{
  "dataset": "capsule endoscopy frames (Kvasir-Capsule)",
  "horizontal_flip": true,
  "encoder_inner_norm": false,
  "encoder_layers": 10,
  "encoder_positions": "rope",
  "init": "torch_default",
  "optimizer": "muon",
  "adamw_lr_other_params": 0.0018,
  "max_grad_norm": 1.0,
  "warmup_steps": 4000
}
Rows from block 4 of the encoder, named by matrix and row number. Rows with one number belong to one attention dimension. Each number is 500 + 25 x the weight over its row's rms, rounded and kept within 0 to 999. All counts start at 0. Numbers have three digits each. After the name is the row's rms in percent of the matrix's.
# q: attention query (encoder.blocks.4.attn.q.weight, 256x256), inputs 0-255
# k: attention key (encoder.blocks.4.attn.k.weight, 256x256), inputs 0-255
q.41 101:507510491496461517471512497528503492509463511536485497501503522495529540474529497511480472499513537532473483479498535525494471510481487483501514476482484490514514495484514491458509480521557457508491515507487448509512461506521497526472534529519509457490490497523549503499492470471509513498516471527442550520516475516514512506490476528511477527468541508414543495521464534519553470512470502493495502468498471495488493526527505525466499518488513484489522517485529522518502451453522515529466527495491482508498486503496494484523484468489478493480460491458514469472527503501514503513503488534520530492526493542471463504475507444587524502488531533504499466504535438493470511487521535521537539513519501540513532526487526509474509514474515549468449499481521530508549543509495501
q.42 099:481532478505467561502494455470460504503503497512502490468516499529464478506473519524490482481535475457522493499452524524507529487552503492519556469508499512541527514511535486465487503467543526461499498478521479551478477528498529543498489514509500520534541502531485499500497530486506516504502517494537489536497524530509483458462512488500473466517520471451456464478532485534497500463458524530535525475500516489493513478500486504504513486469506485509483534494491517448505489508536470513470536476505488505532533497534491531492493478518510481509465462523491504475499559505523453506484505493523541441478451453513492539492516482467510508537492542473476476453509478476486526511491477462514485501476476474523499480562508497494475451516488505541499487519495520526462519535501525
q.43 106:482489525535491503524475497489486468499502451505490511482490537503485494485506520522490509502535505456503520484470516496475500518488512493516466515520497514480508475503467503494536463522460563479482526475514530489528525479502455508496450518525464495490480529541495512498520491506457464487517466536507513530547525535461463495477476497541519470516486502494504499514498477458474501501524530487472548549507503488480511511497484510498523512452472481546462470463516493556502468505515466549508439493528489513511542509519475475491467530516557517481461474534478494504459551499471487509479550501526494441495488537502513514500474508514483485485554504487494490535561522513526468531469486524533501505497473513518508516467507493448510462510505516471518475537509484517554474481510532
q.44 102:533487470484468518487514504509529503483469522485535522497507500525502495498521492520468488501517477495477501548513521510503515505517537489456518482521485449450493536443509516528516497505509494461481480481450511540461459498497504461494491464472558473505521493492483474536536475508471456519538490498478541512520524493502505513472546535527498582507485479477535530536462489509462493493534465449495504476521504533511491519459494473510470511499486519527515513487527491527488491515518491458443510515496475443511479538496478558515505492509494517510529516495515467528507484470488507526490474505488521504509462475508521436475534482512502509486508497492502466469489478487490506497460464474508461462478436503494515466530476557505538477491515500480466509509523535468524499454508502
q.45 110:514505536503530469480493462554497490503502525484514517511527491508504467533510499508476494538455538523475529448532497484502483504518470501525505453477485480491514542501492483486461504487494485516490497554460519500491486489513510463509514502493481541504496501492506512532483483498499545551447521487460521502497542505503538476476490473525473495538489499526516509518514533491469497472469462473467484513493482494451527487491457494450522502478533470429535456519453477503530493553462537467486499522491472484497480507512479453508506488471504538496545532483525563479455507523473496506530529502480461474491531483501499526499500522532462505492489516527537523506491538537518485495545504512448539523502504516469484459528509522483496511519515488533497492494452473552471506523496499
q.46 095:497450454472503466502537494508473485522475490502456499516505462512483545500530510492532534512541497530479489524493501512469488465526540480516489513498511456509514506506467490517502466507518496538517509521556493495502544510531475464510508497479530493499465452505507471460498503517504524462505496521547475506486482506541517505506506517482477537518499528486479482481477508497515454518460512455542509485509511508464501542515523463474451504488483465520526466427508508491468474522506534488525508474516496498522503500533428546471490503520511502514510523488503519478534485497500481518491498496504474444476522488438512498482533526556506457495509496495491503479475522550526487514511525530503512479482463507433486487466514521465506545518538517544530502445488466509495456497514532
q.47 099:455452575505478463480541495513469530542449528526483502485491497530518542533472507503502539527512484549457516519492496505516431496510522474531485542459539520502499469518451517514488504489525480501459484533498496483481492491501482469504505512484474484496468509535521497504496494519498497515486478518512532493500507520537472489501520506485518492479468489515501538497476508482533504511489475463480498480504461465452492514505510504475498554502463488511493461523465486516485481516442510541517506480444512501467529508491514545489491477505533482559518497494477468464458527530472466505503477476486539560471513498511470524560451509519509465479508500505529486481526493481515505527477489493491550529523489520501480480564467518509478546506503489541511487489490530494495477481508476
q.48 097:511482452515516514536554480493500537515487505513495532501491496450493475499524497464480486462491529539445496501491515522500531462521458481533494540488479476505479497491503498529448504533529492476503505482537482511510512534509511499514515499507496423471521528499470505504477511523528510573493481522472522542510502498503505536550521525506510480513470479486555514568521503536513474475541525473505475459497503507503492535553490515477453497495499453506525537461554496520498498501557504539490494515482542509540517527517512526524517479457514490493453491495486508532498536485475490505467475489520514498531489463489508506511532462481486520508474531504503507526516455493493511496485538462505449473473487487521496516509482541550477477523504484492495491472494476515494514489443463
q.49 114:499492480506521461467544471542551471508527512508542523520460538543491446534523503496545513477498507527451511513483448485477484522468539490493514477479499447557505479520481505500538500511510495500466490513507522504558486428490493516486477476507504502470490544541497470558476455474501473491491513467532489494484500467471515549508529510477501520495485500545492496491454478482438488499517504500480523462497528480494461496512536462504502492481504555497512503503512484519498464517486510474499474505498498534498491495491465493486498510507504527497518511539509492517487459487544471489437475526526506540501503519507526493454518524533509480478490496470535486485516556506513532519457450513527537483521504452502482519487503535504517530496450519477520488498499523512492496488474524
q.50 109:501470530506489484495492488526518489474487581482513510504482489455517508476487489522500522521500509519465531517500495472517461520457462563504521530506525488494480514497463484507526491503495498501488506498490500516476519453539475482445558464518491549537498468501468531494484510457476518480468495506511521545499513506526464503495474496469500507502484490496467484494483476479531480472463503503490508464562484465497494536477473514492491502513525498514487515512511513525474507487484570525525548522500515500488473529533495544555463521497536475520445524529491532484444488511491487500537524526520458487467472476466471508494525513476498511518482492491501511520441544474485516497451485545550505517519519482536514534511545552459548519492497513508493506513493485489510536501491520
q.51 116:507497505517523485536492467514515502479544477451513473513481488532527500519480500502512515457469526478474524439491504528513474527478501502513533491539504487500484492533534505515488539506488512449513503495519462476472480550503505517510519489523518518455519500512480504508526454524497455528477495547504460479469484490503461499492539441511481475493527478521514509470458500507503473470496470494498497536498535458522495487562496508503463493517507462438458474560484469526530481524461520479476484528532487459511474450501522534509493488483524519504511508464540549528487536503524534537495532509517507516470516526522507483516576471462440493517517503464523467496514465534497463514514544521520496497494507512496487495458464495509520497529493512531502505489493475529492516494485501
q.52 100:483507512486525533512500506435487525494490498520468469516505529539486565519473513493509500501525542484476546535502482478505482534487507471467501467516495503490510506477487502513472519493483534560494469458507445486502504530515482531470477507475524512523486519518501455532498491453530475536466482521520567519496575477447503490484527508542500497469542500503477485503513529498515497451490469492483470511523504479531500491522477515505475485525533520493495522461502520502496469508525454517524490493478471516522533492521496503508538515514497477460455506496488498495525508486495527546512518514506515494447501505489478448445504515458479498509481540517549512438484483529515490538470507479510491543511470471478488496501545430485482485519496464529473494526482503501483479532473510
q.53 103:466515489490553531506512501521477508517490510505492517516520513518470500447536504510499478515552506524437504514523511539539524485524543493527509476467500545500456517541513481471501508493521466464495523490475478531509483469541510466443478501508528483566487531446506550502525489531501486514519513463484478541497475487526513542506537522514459491496490531503517510543524474517517481505483485487456506494494486560501517477492533497495486506462497527516505471496487524502504472503482466478462493518487497508512525506501450495516481474459507472478554500487515523496503500519544515509496543482508520503534486487450480478472507439513525507449519532515484484511491539484531499497516476496494481483477487502520528499458464502512442493553518512484531490510539493436531541499519516
q.54 102:457538504507447522503540478510511508513493473483513514530483505506520501511451515499534494477485470524496452498468524460490510520485517539476550550466541492493496445564447520538442486493496534533511503481490545539534492541499507500516532456480504509457452514544489491516481491473519469518442497520522483473505518513487512491479459500536498514518462512483556493496531517527481514455520486507488479502462475482507466506475487507481488488502500525497517502459512473532524506460546524514513470495463480504530519525513487504481458524521466490476537473515508455490488521509523549470483524489428510491523475503480485496507507524510501485494519475453506505500484495511485484512492478435493500498467479512495493510466473468514480510529505521486515499506525469474510505449509464
q.55 097:514506530497473494472531507491508470522461510449516545515445492523499498501511501478479528474485496509505512470489505502519491510543488510520504501478498522512477435517517551488488480498470521499494470513499482474474526488527506480480527507480487490509453502481469504466546484554463486512516543508514531497527498517471483461511487535512471521451479523478530519472541511515512535488528523488492535462515468445465496455534541548481502493526461495519493474499497503476496527506516528484500496475471524546491479545460469529514455483492498478486540501550489444516496489517537537527505528472499496509500501503482502530521478470566544472448537503479533533486511450498501488503486459524490529512490512491484451511493488493516491522477525556506527508529521472495506473467459518
q.56 095:520559477502477461521499554538488511516458502512504473497537508489489495490544490539492494493490516497527537459498528470481492506503455492469511476490539494480524474487532449496527513500512485514455471493515551537469501493535525518480474524519483490515473484503504507528475420511452476473472434499452492443490468505495514531514500504510486504501513511509479463531501477507493494522479472485514533536510490487467508494489530512485459529497490521541519499502510497485477509497529486516487498515525489532524504515540479515472513495505524511501482520520485486523513526508501517449486483512550500510469512474495500520546526540506526547477514491457503515494541542539496552472500545508481510490581523460556499496519446499489492522516466514551503492462525519501505480519513480
q.57 106:528475505508446508477486495509510503521455528531501533553519532537497532510494492487495474509523493524511464564499478510475464509498494503474525510448432493534493546465498554462547469488503501487522482498454470468503474481522510506516520491488525530523534459482533528485471492529515490484477481499519481539506528475504496495538526478456531481481528485484504515509502457495523523511487527524479492528498482506511508532531454496511506473516537481483521493506506481500508492524504497490471522489521520520516564557467516520520474488497510486493523501450490516469510511479467497506511487514519492487492465490491467479503514468547488508531525521537492540512492471487494462478513467565468512471457454484454535493558493495490525548483469501518462503495552535475476498494491527
q.58 105:497497495495475548538485439493493477533498466521505474466474493518480517449521524515498468481535488489522518505512518521492475479481447544534500514469484517510529494502532480464485521501536477488484478478504458484503473491485488501479403508530497521523503459539524533468485501502486524466532528507532508518513445506492461464466507453501523504495487531511502502481514494487504509478540571516513515482518514540500500502524483525523474494459444506512470520503528528518514507548517473523493507474491526517536465483524489489493478482523501511492450463522507494471481530516547513502477510488486532430476463442509514507515505516461474481545513524508511488507514466498491486533498499485505478501459464486500510493504509502504530444519484522521536470478514541523477522546482511
q.59 103:510509481505534505517476492485517484527519488495494478463506466506511453470501519540524440494513479485494538511542498491571522504516477439509488525511494485487466463516531457465494486509488489521456535511530535520556512510497511473478493503503507504553482551508474528478484495540520487486527516496500453527516539525427499485536512502514515484478520473470503441507516457536481512507499479517496500535514505526468470502525493511494482480466501474512480514494488501528480486528495460479519535529482506516495523513473483500504505497492549527521513425481520472526495547506501483492467476515535540484473549520505495531441460505463542502498527497515497479494531469482502508521518483485540529522453499499491431525492507502484496506529507523491470490512469515454515516498503537
q.60 107:510442501481541482522487468503506519546488528465499497518486497476497570515516492490489459498504499483503507521503523535500513448493532505539485453508487494512523536477569482525495499498488508553508524503496549472508497499518497547489518475519470531498477492506488431462520537545508487502464512472511523502525553502442506495490496520535537543510505468511454521528545506486494489490506511486496502460502486520510501500525505528485457498545507495512550507506510477469533496462506514522468472491520553505481451531486432501488528472472531478515455508508496523510505484519502484488507488500482485512500448507456491537514491448483535536467485521494532513457490499497478500480464475464480533502516517501543518502484542491527505523486487465517472493499489552466516501494507480
q.61 099:494502491481494485489491501500486549476523483519504484489493517504481459439529505513522486489524537479492467509490515523532498496488472502462483504492490496428474507535533507519483507497515465472512488456474533475454501480517500536488468488536526487540529523506474551451522539501508496495524487473496479525508508511516485496446527470490533500487545495513493461529567520514485538515501547499481507489497477478510506473467454519524505527526508494523524499500491482477476484453484510513505451525484528524495485487447505502508470489481433497458509498469504489503530517473502498534494552509513498473525466492505471516501497471441509498544484496525480492540486567534493511528511461517458502481461536556512513493485520515564522463448502496491517499498539531501505480525487513
q.62 098:499475544494491472523498529508486487493496543516435464481504476535531535538490514460509455506565495509486471501483492527505474475477495545523490508507491552525535524487494485471486500529477510500528455496483480502508491493466530457518503520508479511498499492513488502474505512528477474512498477481523510500538542556496497500538519470453515496460481499525504512494507488494492532499505553510488562476499493524478493464490487508512513512519529521454471486471489483483528515475467543470488483507492477498542488514543518477517512466452558507495507505477492479498507504471499496524532503493503551486503473525485501523550535509510475489463440545553519534525521527519502468523426468476487500452471501480502478457498482501510551519473506522489524485458498540492478484489482467
q.63 099:474528510544539495484493519555498507479497527510498511488500525482474460523507506536516491515471499525486528480483499455479478475451475477481529512484500484451479501521526495504436514537461482505536463495509477480514489556468455464530526477493470510546519513497490491500528528481497494507484479454512493465503504477480508489506500474526488497568517464492502507485446537494455440471463491542499490532587531516505518504511486534540525491462450445509478508516488489505481480518475493488544497497501502484527498515506500523507523475469487508508540515522478487475522529462501540534503489539499492487543484466515532527475475494432514548540479509476474510498514485533511494492519471535497506506491517536461466526510512533494513506482489491495499499484481514482506520484532476
q.64 110:514476518495509439479530463517519506506548502476506497484458529529499547477466494489492506477454443506493487511503512521466533513463513529487499486476488534439524492479538483473507452518490517547503507509516477479529544527485461468510488512494474467482515504475556515540486515510514488489493497449478502488532447500494497534511476499482518510495474491449485511454468482481507510509498500433485542434509499514483496541514531490474511518484478489506486502488542483470536453484505483495524478533512466527502476525518475516527525541483454497477497515501491491503517530533530553480488514532485494553528518487488495522566479503562527477470485503527509513478492520541502474479493519510483513522545482520526518486529478516537521529480504510535486504488518516506464483485495472
q.65 104:485492526496468529507492478503465536527541478484486483459497514513529519533494511491497512491510513448542520509500485514484506519482458525531474481468535527519545482501549447483518521472530507493489467480517478537470520500441458514469499533496501529485535523511540539484528548502495496491536531511540503525509514538493503530477475490483483504519505458501444513510471478455488530466527499532504477485469497506482500495526515499502477509471453482510491523469495496510499486514497502510545443543446503539485514528489502481471485508527568506503505482517477437512516490528504479483492502519482546462479463479491466528517483471488442510504508527488547480533522474516499506523484514496488521477494468491512535444495502483486507472493490494537485484473568490493543524505494535
q.66 118:467476456488489543529499501511515531513532508487540509458464516524480454478488506553507490483536423504549539497496496496526497485455480516517547542528523533502526497510537501482483531490536520494541473480522478496517498456517529461519479481488494497494541491503521461445471466516501471522537495529485516483511459487492478500482458523500557500497543518489506512484479531531487535470450517495482475508529504497506484506483485488522506510474504493527488459505490529544531499532464455536533515497534519550499501525535498502459502527554481499516519497546500465477470515466514510503497515511539523495526492501497474502489523484512502481544477531511489513522480431495501537481489516463543531504465516506508519476523505526514479498527498470497558487530485486467492506502481503
q.67 113:526466512466550460513472477543497507502495471441488496516525467509474501521490490527525495497531468520543502511504547533497524533497499526510474484529523507487485491518494506517550518448529516493526478478493500500478506476539489515485504443486476442515485507468525483467489529499512523524567502446495519506494503487476489478528515472542484524476465485519507483464540484500547555504477488454570524505489537500487508509457474510504496507513526482527510461476492525500494489512477531493485432514489502510527511563528476493467478471498488498453524482489512508556495481491452511460511450501454493519482491516462526512539518475496496504504508492475522477455501537476517538475531501497496501515538501537499525483488506512518522516513531467512473508499491492517505492539543488
k.41 101:499495466480495518529492482519548479466539459488503470466469508478467468451451505520535502491506508520533487478519515467522506482529566489490509496483528486529511535546513514491516515491505472518477476455488533445494556489526510528495495498515482552491544541516474493486530483472497523486512493453518471473431527472490538484488500502469497499447476534523483498499472462510512491509439486548505483486487511540509523531489517501538483495490512506489524534531451554507499501535465476522564494454521481465497482486497500529513479511511464505512514516505503532509537466505521497541542479508526471558497485501479514528478488517483494477507524507487467529501482486490497498474524510463504524494464497492467480504499503460485486539495479536499488506466504445489500462494513518
k.42 119:526468484495483453527487442500553504506465497445492496450503490480526487500498491490511484501506529532503618518517475482497530512515497506503445497480473490506509482516525492498482478501495500502470467508521563511519508478457529507481503496493490437530475461468490521527497500502488563550478506551510527495503515536509507488453497488464516466527523488516475489493498497499524504533519543474518491534539479504492495466513461477497483489511504516485500488495526501479500465449471465482458487486578502488472491499498464518519506495463498493488478516498508482530510496530490506507451501500504507512518507537464509510451497518485532534466556494464536521537465498471502511489500456467541515510519521504488479531497471465494492505501511503529516508481469507462492523518532533
k.43 112:503513490522510517448489523531542475513497473448469454479513482539522506497530506448510489487464512503503518529491526506519489466494512518497460513523494485453538513520519496543472572526496518485500436522535487523523563503518532525475500499517491509502486481508541492511507458497528546495507521466500465530489518489493471491510512520460497551508440491517540519507516504471504461530519507482463510532483436502501539534511511535481461527515467478529518497496488505483541521462511462442508424482466460513499509492523513495513526509518513473487497479510511481520523481499490481490546482470500532528524439528522518482493470528485500526483515474490435484510500499470491486501487477504489479448476462494498503495506550479510472490482496496486508495526523490498494519492522514
k.44 092:478515493453502459506473486491515504496480542525455482532466509503497518470544495496519531495508490527535438505478495494469494478495499471514531493486504497547531502509477542493548467495507501504510513478542525465524464530551500541514459491508493557494489518493485442539502480462492502517465498527468503497489535523489519494434557515495514498536500549512489519503521444491507464515479468510522481471515517449488518504469519482513470479514513457493508485471472482489501531466489511500488500528467516490520505479489514531502532477518535490496510519523468495495454465489518499503505467507462536483481530520511513563491564521511493500541509544506538473515500556471483528499464484486495528524502545486528513525522483519508512551461519508472480496483474522487500498450494523
k.45 112:518497525488488477495559466508475498495469490516470549449500500493509482511424508546503506534513536511483486559522480517478511500503545487482484489467538522485479552488452504535475489512504502511477475520479510545499525495509516488477493498489480516414488504517495488478459504509481521519482496549472502515477472460505493479467507468492495513504503478509505489514495547481503500511524495476530530490478493468488551504478513499497504526489451517476525512486453496566478461484517536476484507481528472498495509528538488507515489526482510520503513527462544542521507499491483549499452512499524509511515493486522470472472479537479512526494482493506486496513488459486538516495503526473507478556529482524445513482473520542476535487514553481518499494521486454483511455524533444
k.46 095:500498476532465532571467470522486525520499487514524507502490524502511495543527496472517515502519494515486514471522499516481496505488507518497471551499514508482509489503492529468494501440494466514532523490521488482485536517444502468469444494486528499481510474465470509477482520497481467531499519549483480486482429493510508534498488534484501495493529493502487479485458488493479502515486480511524466521496522482489495497553495525478474509524523558464521461433486533527514499486491471506518540514507473457515491514532523525455497532465480502480516479516513531491455468495481512460524501499522524479502534516517463464542440545510471509480520502497565548508502457534480549510502506507513528526541501524485504511531513538511565495485496485470527490500462529499514536515503505
k.47 101:542477545536479508526540465486481516505456493512477504471521524458466456467474496486534529473549511507498477506501534541471489506477524510471484503494506488497538482497495507515518511481528550491560501490445546531505513488504501480505506514489496490447517486515477490523447508522532523495496513523513502494512525505487528459484503476511484518471465493520510475525461531483542475518500492540502506472473531485534498489498502557508500507505485523477505502467534499532513502530481492503543522510463465499477525527513514515506515514522500449489535439472547524541457486494502523470515497514528525503482532463497488473501523450495470491532473460490513492506506522511513532466565477492510538468514525442463490499498449483513511514479518481450500496527483534504452533528527485
k.48 106:509496474486519437532499488518514463537517525479502442482493474523511480497502513506499515487520494490477480499562493491487541457498477490501525503480487471476542491536530500492501454493498504457495503490542440536488464530512470485512475539533496468471502489496477528472520493484517492527463484490501498493478485486473508468521497506513466457445516505508517528558509528492521517520506516522504473533512483530494464494519551487514509513510531535513552515509497536501491509486501459506570453519490494515480487510543494485472480472469487516496535522501507515486536498462500491504505515476508504515550503480464477550493522479510523500473499513587484510523540460490520512539487468536423514492530485501500452478504472479502488502495515472532477491544529467509531511476476483
k.49 108:487490532486520485503524490515516548515544508469494498492463523481502505486504483485500522461559473447509528487406505501471501519480492507522494489489516529515541500500483529507556505515454528527515507507489537482524477508477511504494485508488507515440508487564501518496481463440412501494536497510501487477527483491533476480526491512543506528525516489503519488458527470503539467504516435456509519475458506480510486495513491522529513471529519492524477531506483487528481512511492460529482510524507496507488523507503487464502441473451542514500473506478503489511515485524493484529476503480460526524479518503510504487472535522531467481464491509499511492470523496476494495488507487488463516549487485481481547528485532485544489523520548531515470505502509479511477485440520531
k.50 098:466522518523515514483533546533478532511490487514508513508482512459481466466565483490497518514435517527492517504485524520486476524469523482498569529517482486426521462500490512478529526503435506486543480499504514539483463508504476497478481512533521511480520559544544517520445491505516477494438478504530475530484484459496512525564502503494531492474505502490507524480522523470467530522477465512488504473519495489515486502461470511505516497523501466492492488493499514521484480441524484479510490473504467488483512563520454499494481535478542481518498519533504515511521489502524481511484502501501490513517474503510507448524478484505512555497496487510460488536500523458509512509534507513506476529520504517498500537447551476485509448504499482508469505526555503495472474495495498
k.51 110:492491478460527512465553455481514438491496469529485499514524474543511515530548499560511535499493508500490503504489504478526517525560538482488513524478518509513457533470526545496495519501489535498459450500522536550518471524488495476528559508518478498476512514551517508538480521491488487508496464482523513486491479453474472520484538519524500544494475487530511511507481482478495551469476467500506476498507503476481535481497461519512467511514472487509481526521543480496516472462522503506462493492532499507501463530534519537532525534463473504498514546477522491475512494477490496533467550497488476525505488485456498476485534498511500474521490487530491489465503500476503455485526529494445450497505453521486515481480471534494532551497494487529495500486514544486511520540479489
k.52 105:481510454507492538486533557548513523469515504505512468520472531486518512484470508503457512510479519529498490490503476507529505473489561503488482470507505489489510518517481516492518491503478508490513457536455481451520549454561490495474516509536511510495452475490467484533524512484528493526489490494463498495506495459478523497513522530537532510491470497502475519508493509472534473484538515521552450501479510508536535491527509439533465467487494510449529503515521495549492530493504492518500457488517553547529532488451479525521494494476508485513474510510497511487525488498525498515466526479518527504537477447489491497488540501489555513489504537477492486475499461509475522488501456526502459482492452488461498477501482473485462460516515475484518498551487548519531467482511480
k.53 102:502489507497509518488507511456485494497532507532527498472507518500505477479537498495479483503515525521467483538465536514482531531501453443478487518547488510468510550500468493523477500465491495505540505481500473482516463521520546453515486496507515518519542542510526497470490558466473501514487494482497527510495504496524502507430486474542521474494542538505477460507523473520500468526450481481522471511508515510500529480562486486498446497510528473479544463480490464528472517473523448470537506523531497494537476513465529488480525493494500512509503503508518482525519465496496490486505476478510526483495512549568509474532465486550476472527506520499539490491486500518510485476519518449505544564502520493489502484539533468484477476494562477504493500459520483499480494508521483
k.54 101:451495508491523483460500486506507464488480488490520505540469476477485552499508499510482494499515505514519500493491455511510515530501474530516482510485572545468498498509453520489469495535469500477498488511496489486522503491512514491479497507500473465474462486526509504528488491545524492490496458506495480523496474523483556509482542513540521461519454531500551490538494461488523476518488467438507477478517488514547539502495520500484484522509478537500467550524522492502496505515454484518486505540450480453484508493471522455508491487541502518517502499538499479496451553493518476494498471505512517478514471466465487536490515501496483469517518460479487411507503500509457482526496545510533515445472506449461518488468526529509519507546528504446510506483523482519475524496518497
k.55 103:476532533512525491487524490460506499482540505524519479464470453489489528480543500460525516475509532462513474478532501483505461536502496501500491452500461447460542494524476538441530520488501476491559484525470461544520480505543488523500497540479502461501506434518518482500502516519475504510494547464500520484493519545499512510465563524466491497460490523510490518520496495486524470547526476534546474488480497514507504496526532497456494496502468527513512522512474533544476519493521454514496492535514501481494518525475539500504516504492488485512519479480512487500470486504470534518486490489490495502502505505454453481502518510520480431544483529502495504521528459533493521479517526454534478472538534506526494469538477501504498515502478505482515507506462472533494525546480497
k.56 095:503514500467487509533487501478502481514512527484488536462487473511529484515508506462507476499544517482460472440472521489478499512527499474557454503497514524537498561504480477483506494487453552464469481518491513507515546498516512513532468484549530497535493541482504487503515506472554499469491502487504511479454550488518448481495487436450522512506486480532493489535518500461485503491507465454481485508500483490467487507486496511471527523478530504499528493494506497509503518543509537512508509487525516465472540519481492457507555471473554494500507436437525525449487461491529492564513534505511481477505485489477531513498505521527453481546466497459519528494482492523504512514497509460492499494498517471509510494488476477507456537505492559498523501504500516496513501514484518
k.57 092:475456498542534494515473492524485502485487455522499505488463505513496477503499501471510544528515517442476525462449519472479497486531489496501473536471516454521501476498498511458489506523526491473467539478503526539517495497455505528470513486524475476477506541477510497556530511502455546508502532521546497486512504465541480499468480535478475485515473500479524459498490513532515479524495518533507486514592486497491491456511503498514513501494511484493506474550475479479497546461462479509479510476531453456483469493466505533517488507496538503472474497498523509535477486502476490485458500489511485518475536508493515488457514504482522495506501494499480495509511457480498478512496562482543477513518506501480528452525557533464487521459506532522491498485452519483534522514554498
k.58 122:503505500488476488451515500485501505486471540475498489563522511518496500503540500520499529496526508522492458477518494484463523510489512481497529514523498535514483530472475470516524451477477528533509540460504505489458467489504466482492498540491495529489507490483503492517537476507501426486498487535502545525543536556514534491539448485561525464467530455507531502509501497496509481449485480517503506491498548485484539484540501525483514502544548498519494529505481484536485511502481531509498547490487513480474462561545494496446516495505491488525535455462476532515490487471529508502542489483503498522475496473519490498507460485521512484488486518542505477470560531503512536485497512476455492489488465532507489517533478552498490540493494494499482497527506509450510458496481507
k.59 102:530525485521511513473522544494495436506515522517441474511480496509492549505447491517515487520461510480545433495490536510502491495522498434485483492485484457483515492523494502451468507479511523537538573511476488485499503487543507484529505497478510529537519454487458506500484521493517489426502490457480533494469475496538513535491524487526472457499506505498531545524539516542477534508482485473469507505542511512493512530508488515488480476504537477529517498508534513519505464532556524503515458500505528495467493467491461467526524479531472506520470492508477512480532540505500487471487510510510505470477507477469515512473469456500501488498522522557468500500523471513484507509508538469487448470506477497496485496543524499502480492500526500494508508526517506473487498553489461
k.60 100:520506499481460532435467526484521508507473542512489498490521532523522508504480502516515530477494499489491484540497521513564510469501522526489535492493480433523534496491495539514485507527554518481537467452498509513517489433493552491507513528485547491516540490512530515544460539464483510540524518503518525448535497508478499499507461484470478486494528494492482508492537449486443533559531520470488494485531563501485495537487510500463510518564532511476496483526485478512515537482523501518495501467526486477480507478454500515488496517514538497496504518535489471503501538507511492479474519498526513485483482482447489505508505515530506456518478508445500505488498479482480500500507478458505501480488538486472519520541460484496508475478474502524469490477474511542511493516456487
k.61 112:481453471517535520467530514444525486504533506483478520502501491496499484506497506550440494520493518516471489559475496510490491482542480474497497505526530503461499526485528504526485500495477472484503544468516432433534457533507474475574518516522506502518481500513542508489518465493447538515515508440537479516479498480503482521527476503489530484487479557508530530490506451493498480509473540496513505504510457472500507486500520505515491503486521443509466500498482482486451515504490496523524545485497493466513512487437497478502535530499525504525484554490488534532503501496489467508472465512481506474480454503483517557543459507483510492473535498498513524502483507477466482493506504489477515529508523568504518506496561479476498488477518484499495493524533504508508479517515524
k.62 096:520465510448481471514507494483515476545481503558537530516478471487454465489497494490456505481472532503501506522481472522529465502509539537525498503509484488505500478553449512520516554483499509514464465525508515488533500502460485473498533508521531452451498479502532520475522510484500499516467513502499490480537528487479457480518476459489487475520456468541512472517479452524500472517470519500537495518459485484490548458542485514511472491506507507493508510505513521508510504479513538482556546484520471519518492512523486480469518527530551492524477470496487527508535514475504516503510535470496438506497469485507508470522495522502475475508535530521480505465530463484491484472471493486506515464548512528496501513526560538524493496448526474445505508485503492445474503496501506
k.63 102:516500512528492485444498475492488463474492510471483529499484509531489474525504509503481531542528517491459491512483506466500486487476507511452487419493523516521454520497475502518517465515479556497498510514488473546513493521480452494483477482444465503517487489522517527514476488521527528538473448486496505508509464536512497541527478508527492464506471493479518464527462525494489537503492464519496486522484475469491495510502450527514521520510501504472486498546531501505464484512523499494489453520476552515468488477536491504566517494483548503493517474556549507501488458479478480473479501487519505481490479470506511498533493491465518495543506510513490500540493507486484468515526531500497490509526497554443544474452470548475448526506457540496524505495529504471516476466509504
k.64 116:454530430503473474465497490439492500482463524501495475520523472497476482481501510504473519492513495519501455461525510475519513460564501475533500497493488519525473468421480574519505540501497512459519522477490523504504496465508534509497493478534489540505502502510480494540518514488509488544547501513505462486445548492505460469469481482519497500537484552506471490504513501512524454475507513546514464526486502506517490455512491487501542485490527505493492494465474544491495515501476480487515496473524508450488496511491468480450548493512513518512475518528494441500489469501494475559467515492519479485457548540503525526513514483495504503519443491478529466524514514480498508498487489460494467514485543521493481523509512465510527530504525495511483504534513524508525530497488507
k.65 111:501482494488515510490492459481485504494493460456469493507475525497518459496494490506477498510471495541491455499493484462487510514493450489475491479506481485474443492477498558468509489506506545504529493527464471518493485507505511502571527491485495493491459472481454488490495465516517505495515432493478530508478517482497480507508511498519510527535461518488526527506528529492534496507475456472472517504514475497507505531517491454500532492531528547494472423521491516510500501454520503473524486513514517502468468483481495503514506494511519514458529554471509523502517497484508517520510518529526473498509573526477513480503444497551491475521532483447514517503473513513473494496532533457536510550512500508510476543499465488595527540463475477478504514478482533481501506480522501
k.66 119:521473490502508485498499435441545493496483466499483510516508487502477482570440490507527524524510488494531500491507492472529512478514447480487507505478490577483478530449526476516529505500532471510496502481513495491490508496492494504490486518457486515570468483509490487526513460513516503489494465526477528554514502484526524507534489512490486515517458483562526519462509505475545487503483492468488506505505499510526496513441526547514493505518504471470533507493508510489477519492503507442515457486492492447557480492529489531486501460476465472525492454498496528491504495492517501536548499501522435456500491507516530514517533466501504487524447481505465516520510534484499450461455501507497504514486497466497482531444501509511493504484537512509504517454497507484493491451512488
k.67 118:513465492496527458480472453513499559528537536493535503487489479508476509493493501478502499486518481494563469510516526495533542509502481562473490513531548492485505495492536459474470450487519489456512505491527480486471503443448510529452487530500516478459514515505495534530485482489546510471518471504504525535501481496462530527473521483527540487524491476496470491485490459541521478496474498481530508526518507510479534508544504505506521510508545481511498524477461502512491513523536517501501495516535479488519497542531509530515475480521501510473467515478467467511526479496495548444498488547480509523465504483475525503495537443507502439496496490543500495474454525498470463511493509491520496546504518499505472502514523489492499476496488476501429499502526493472522516562524528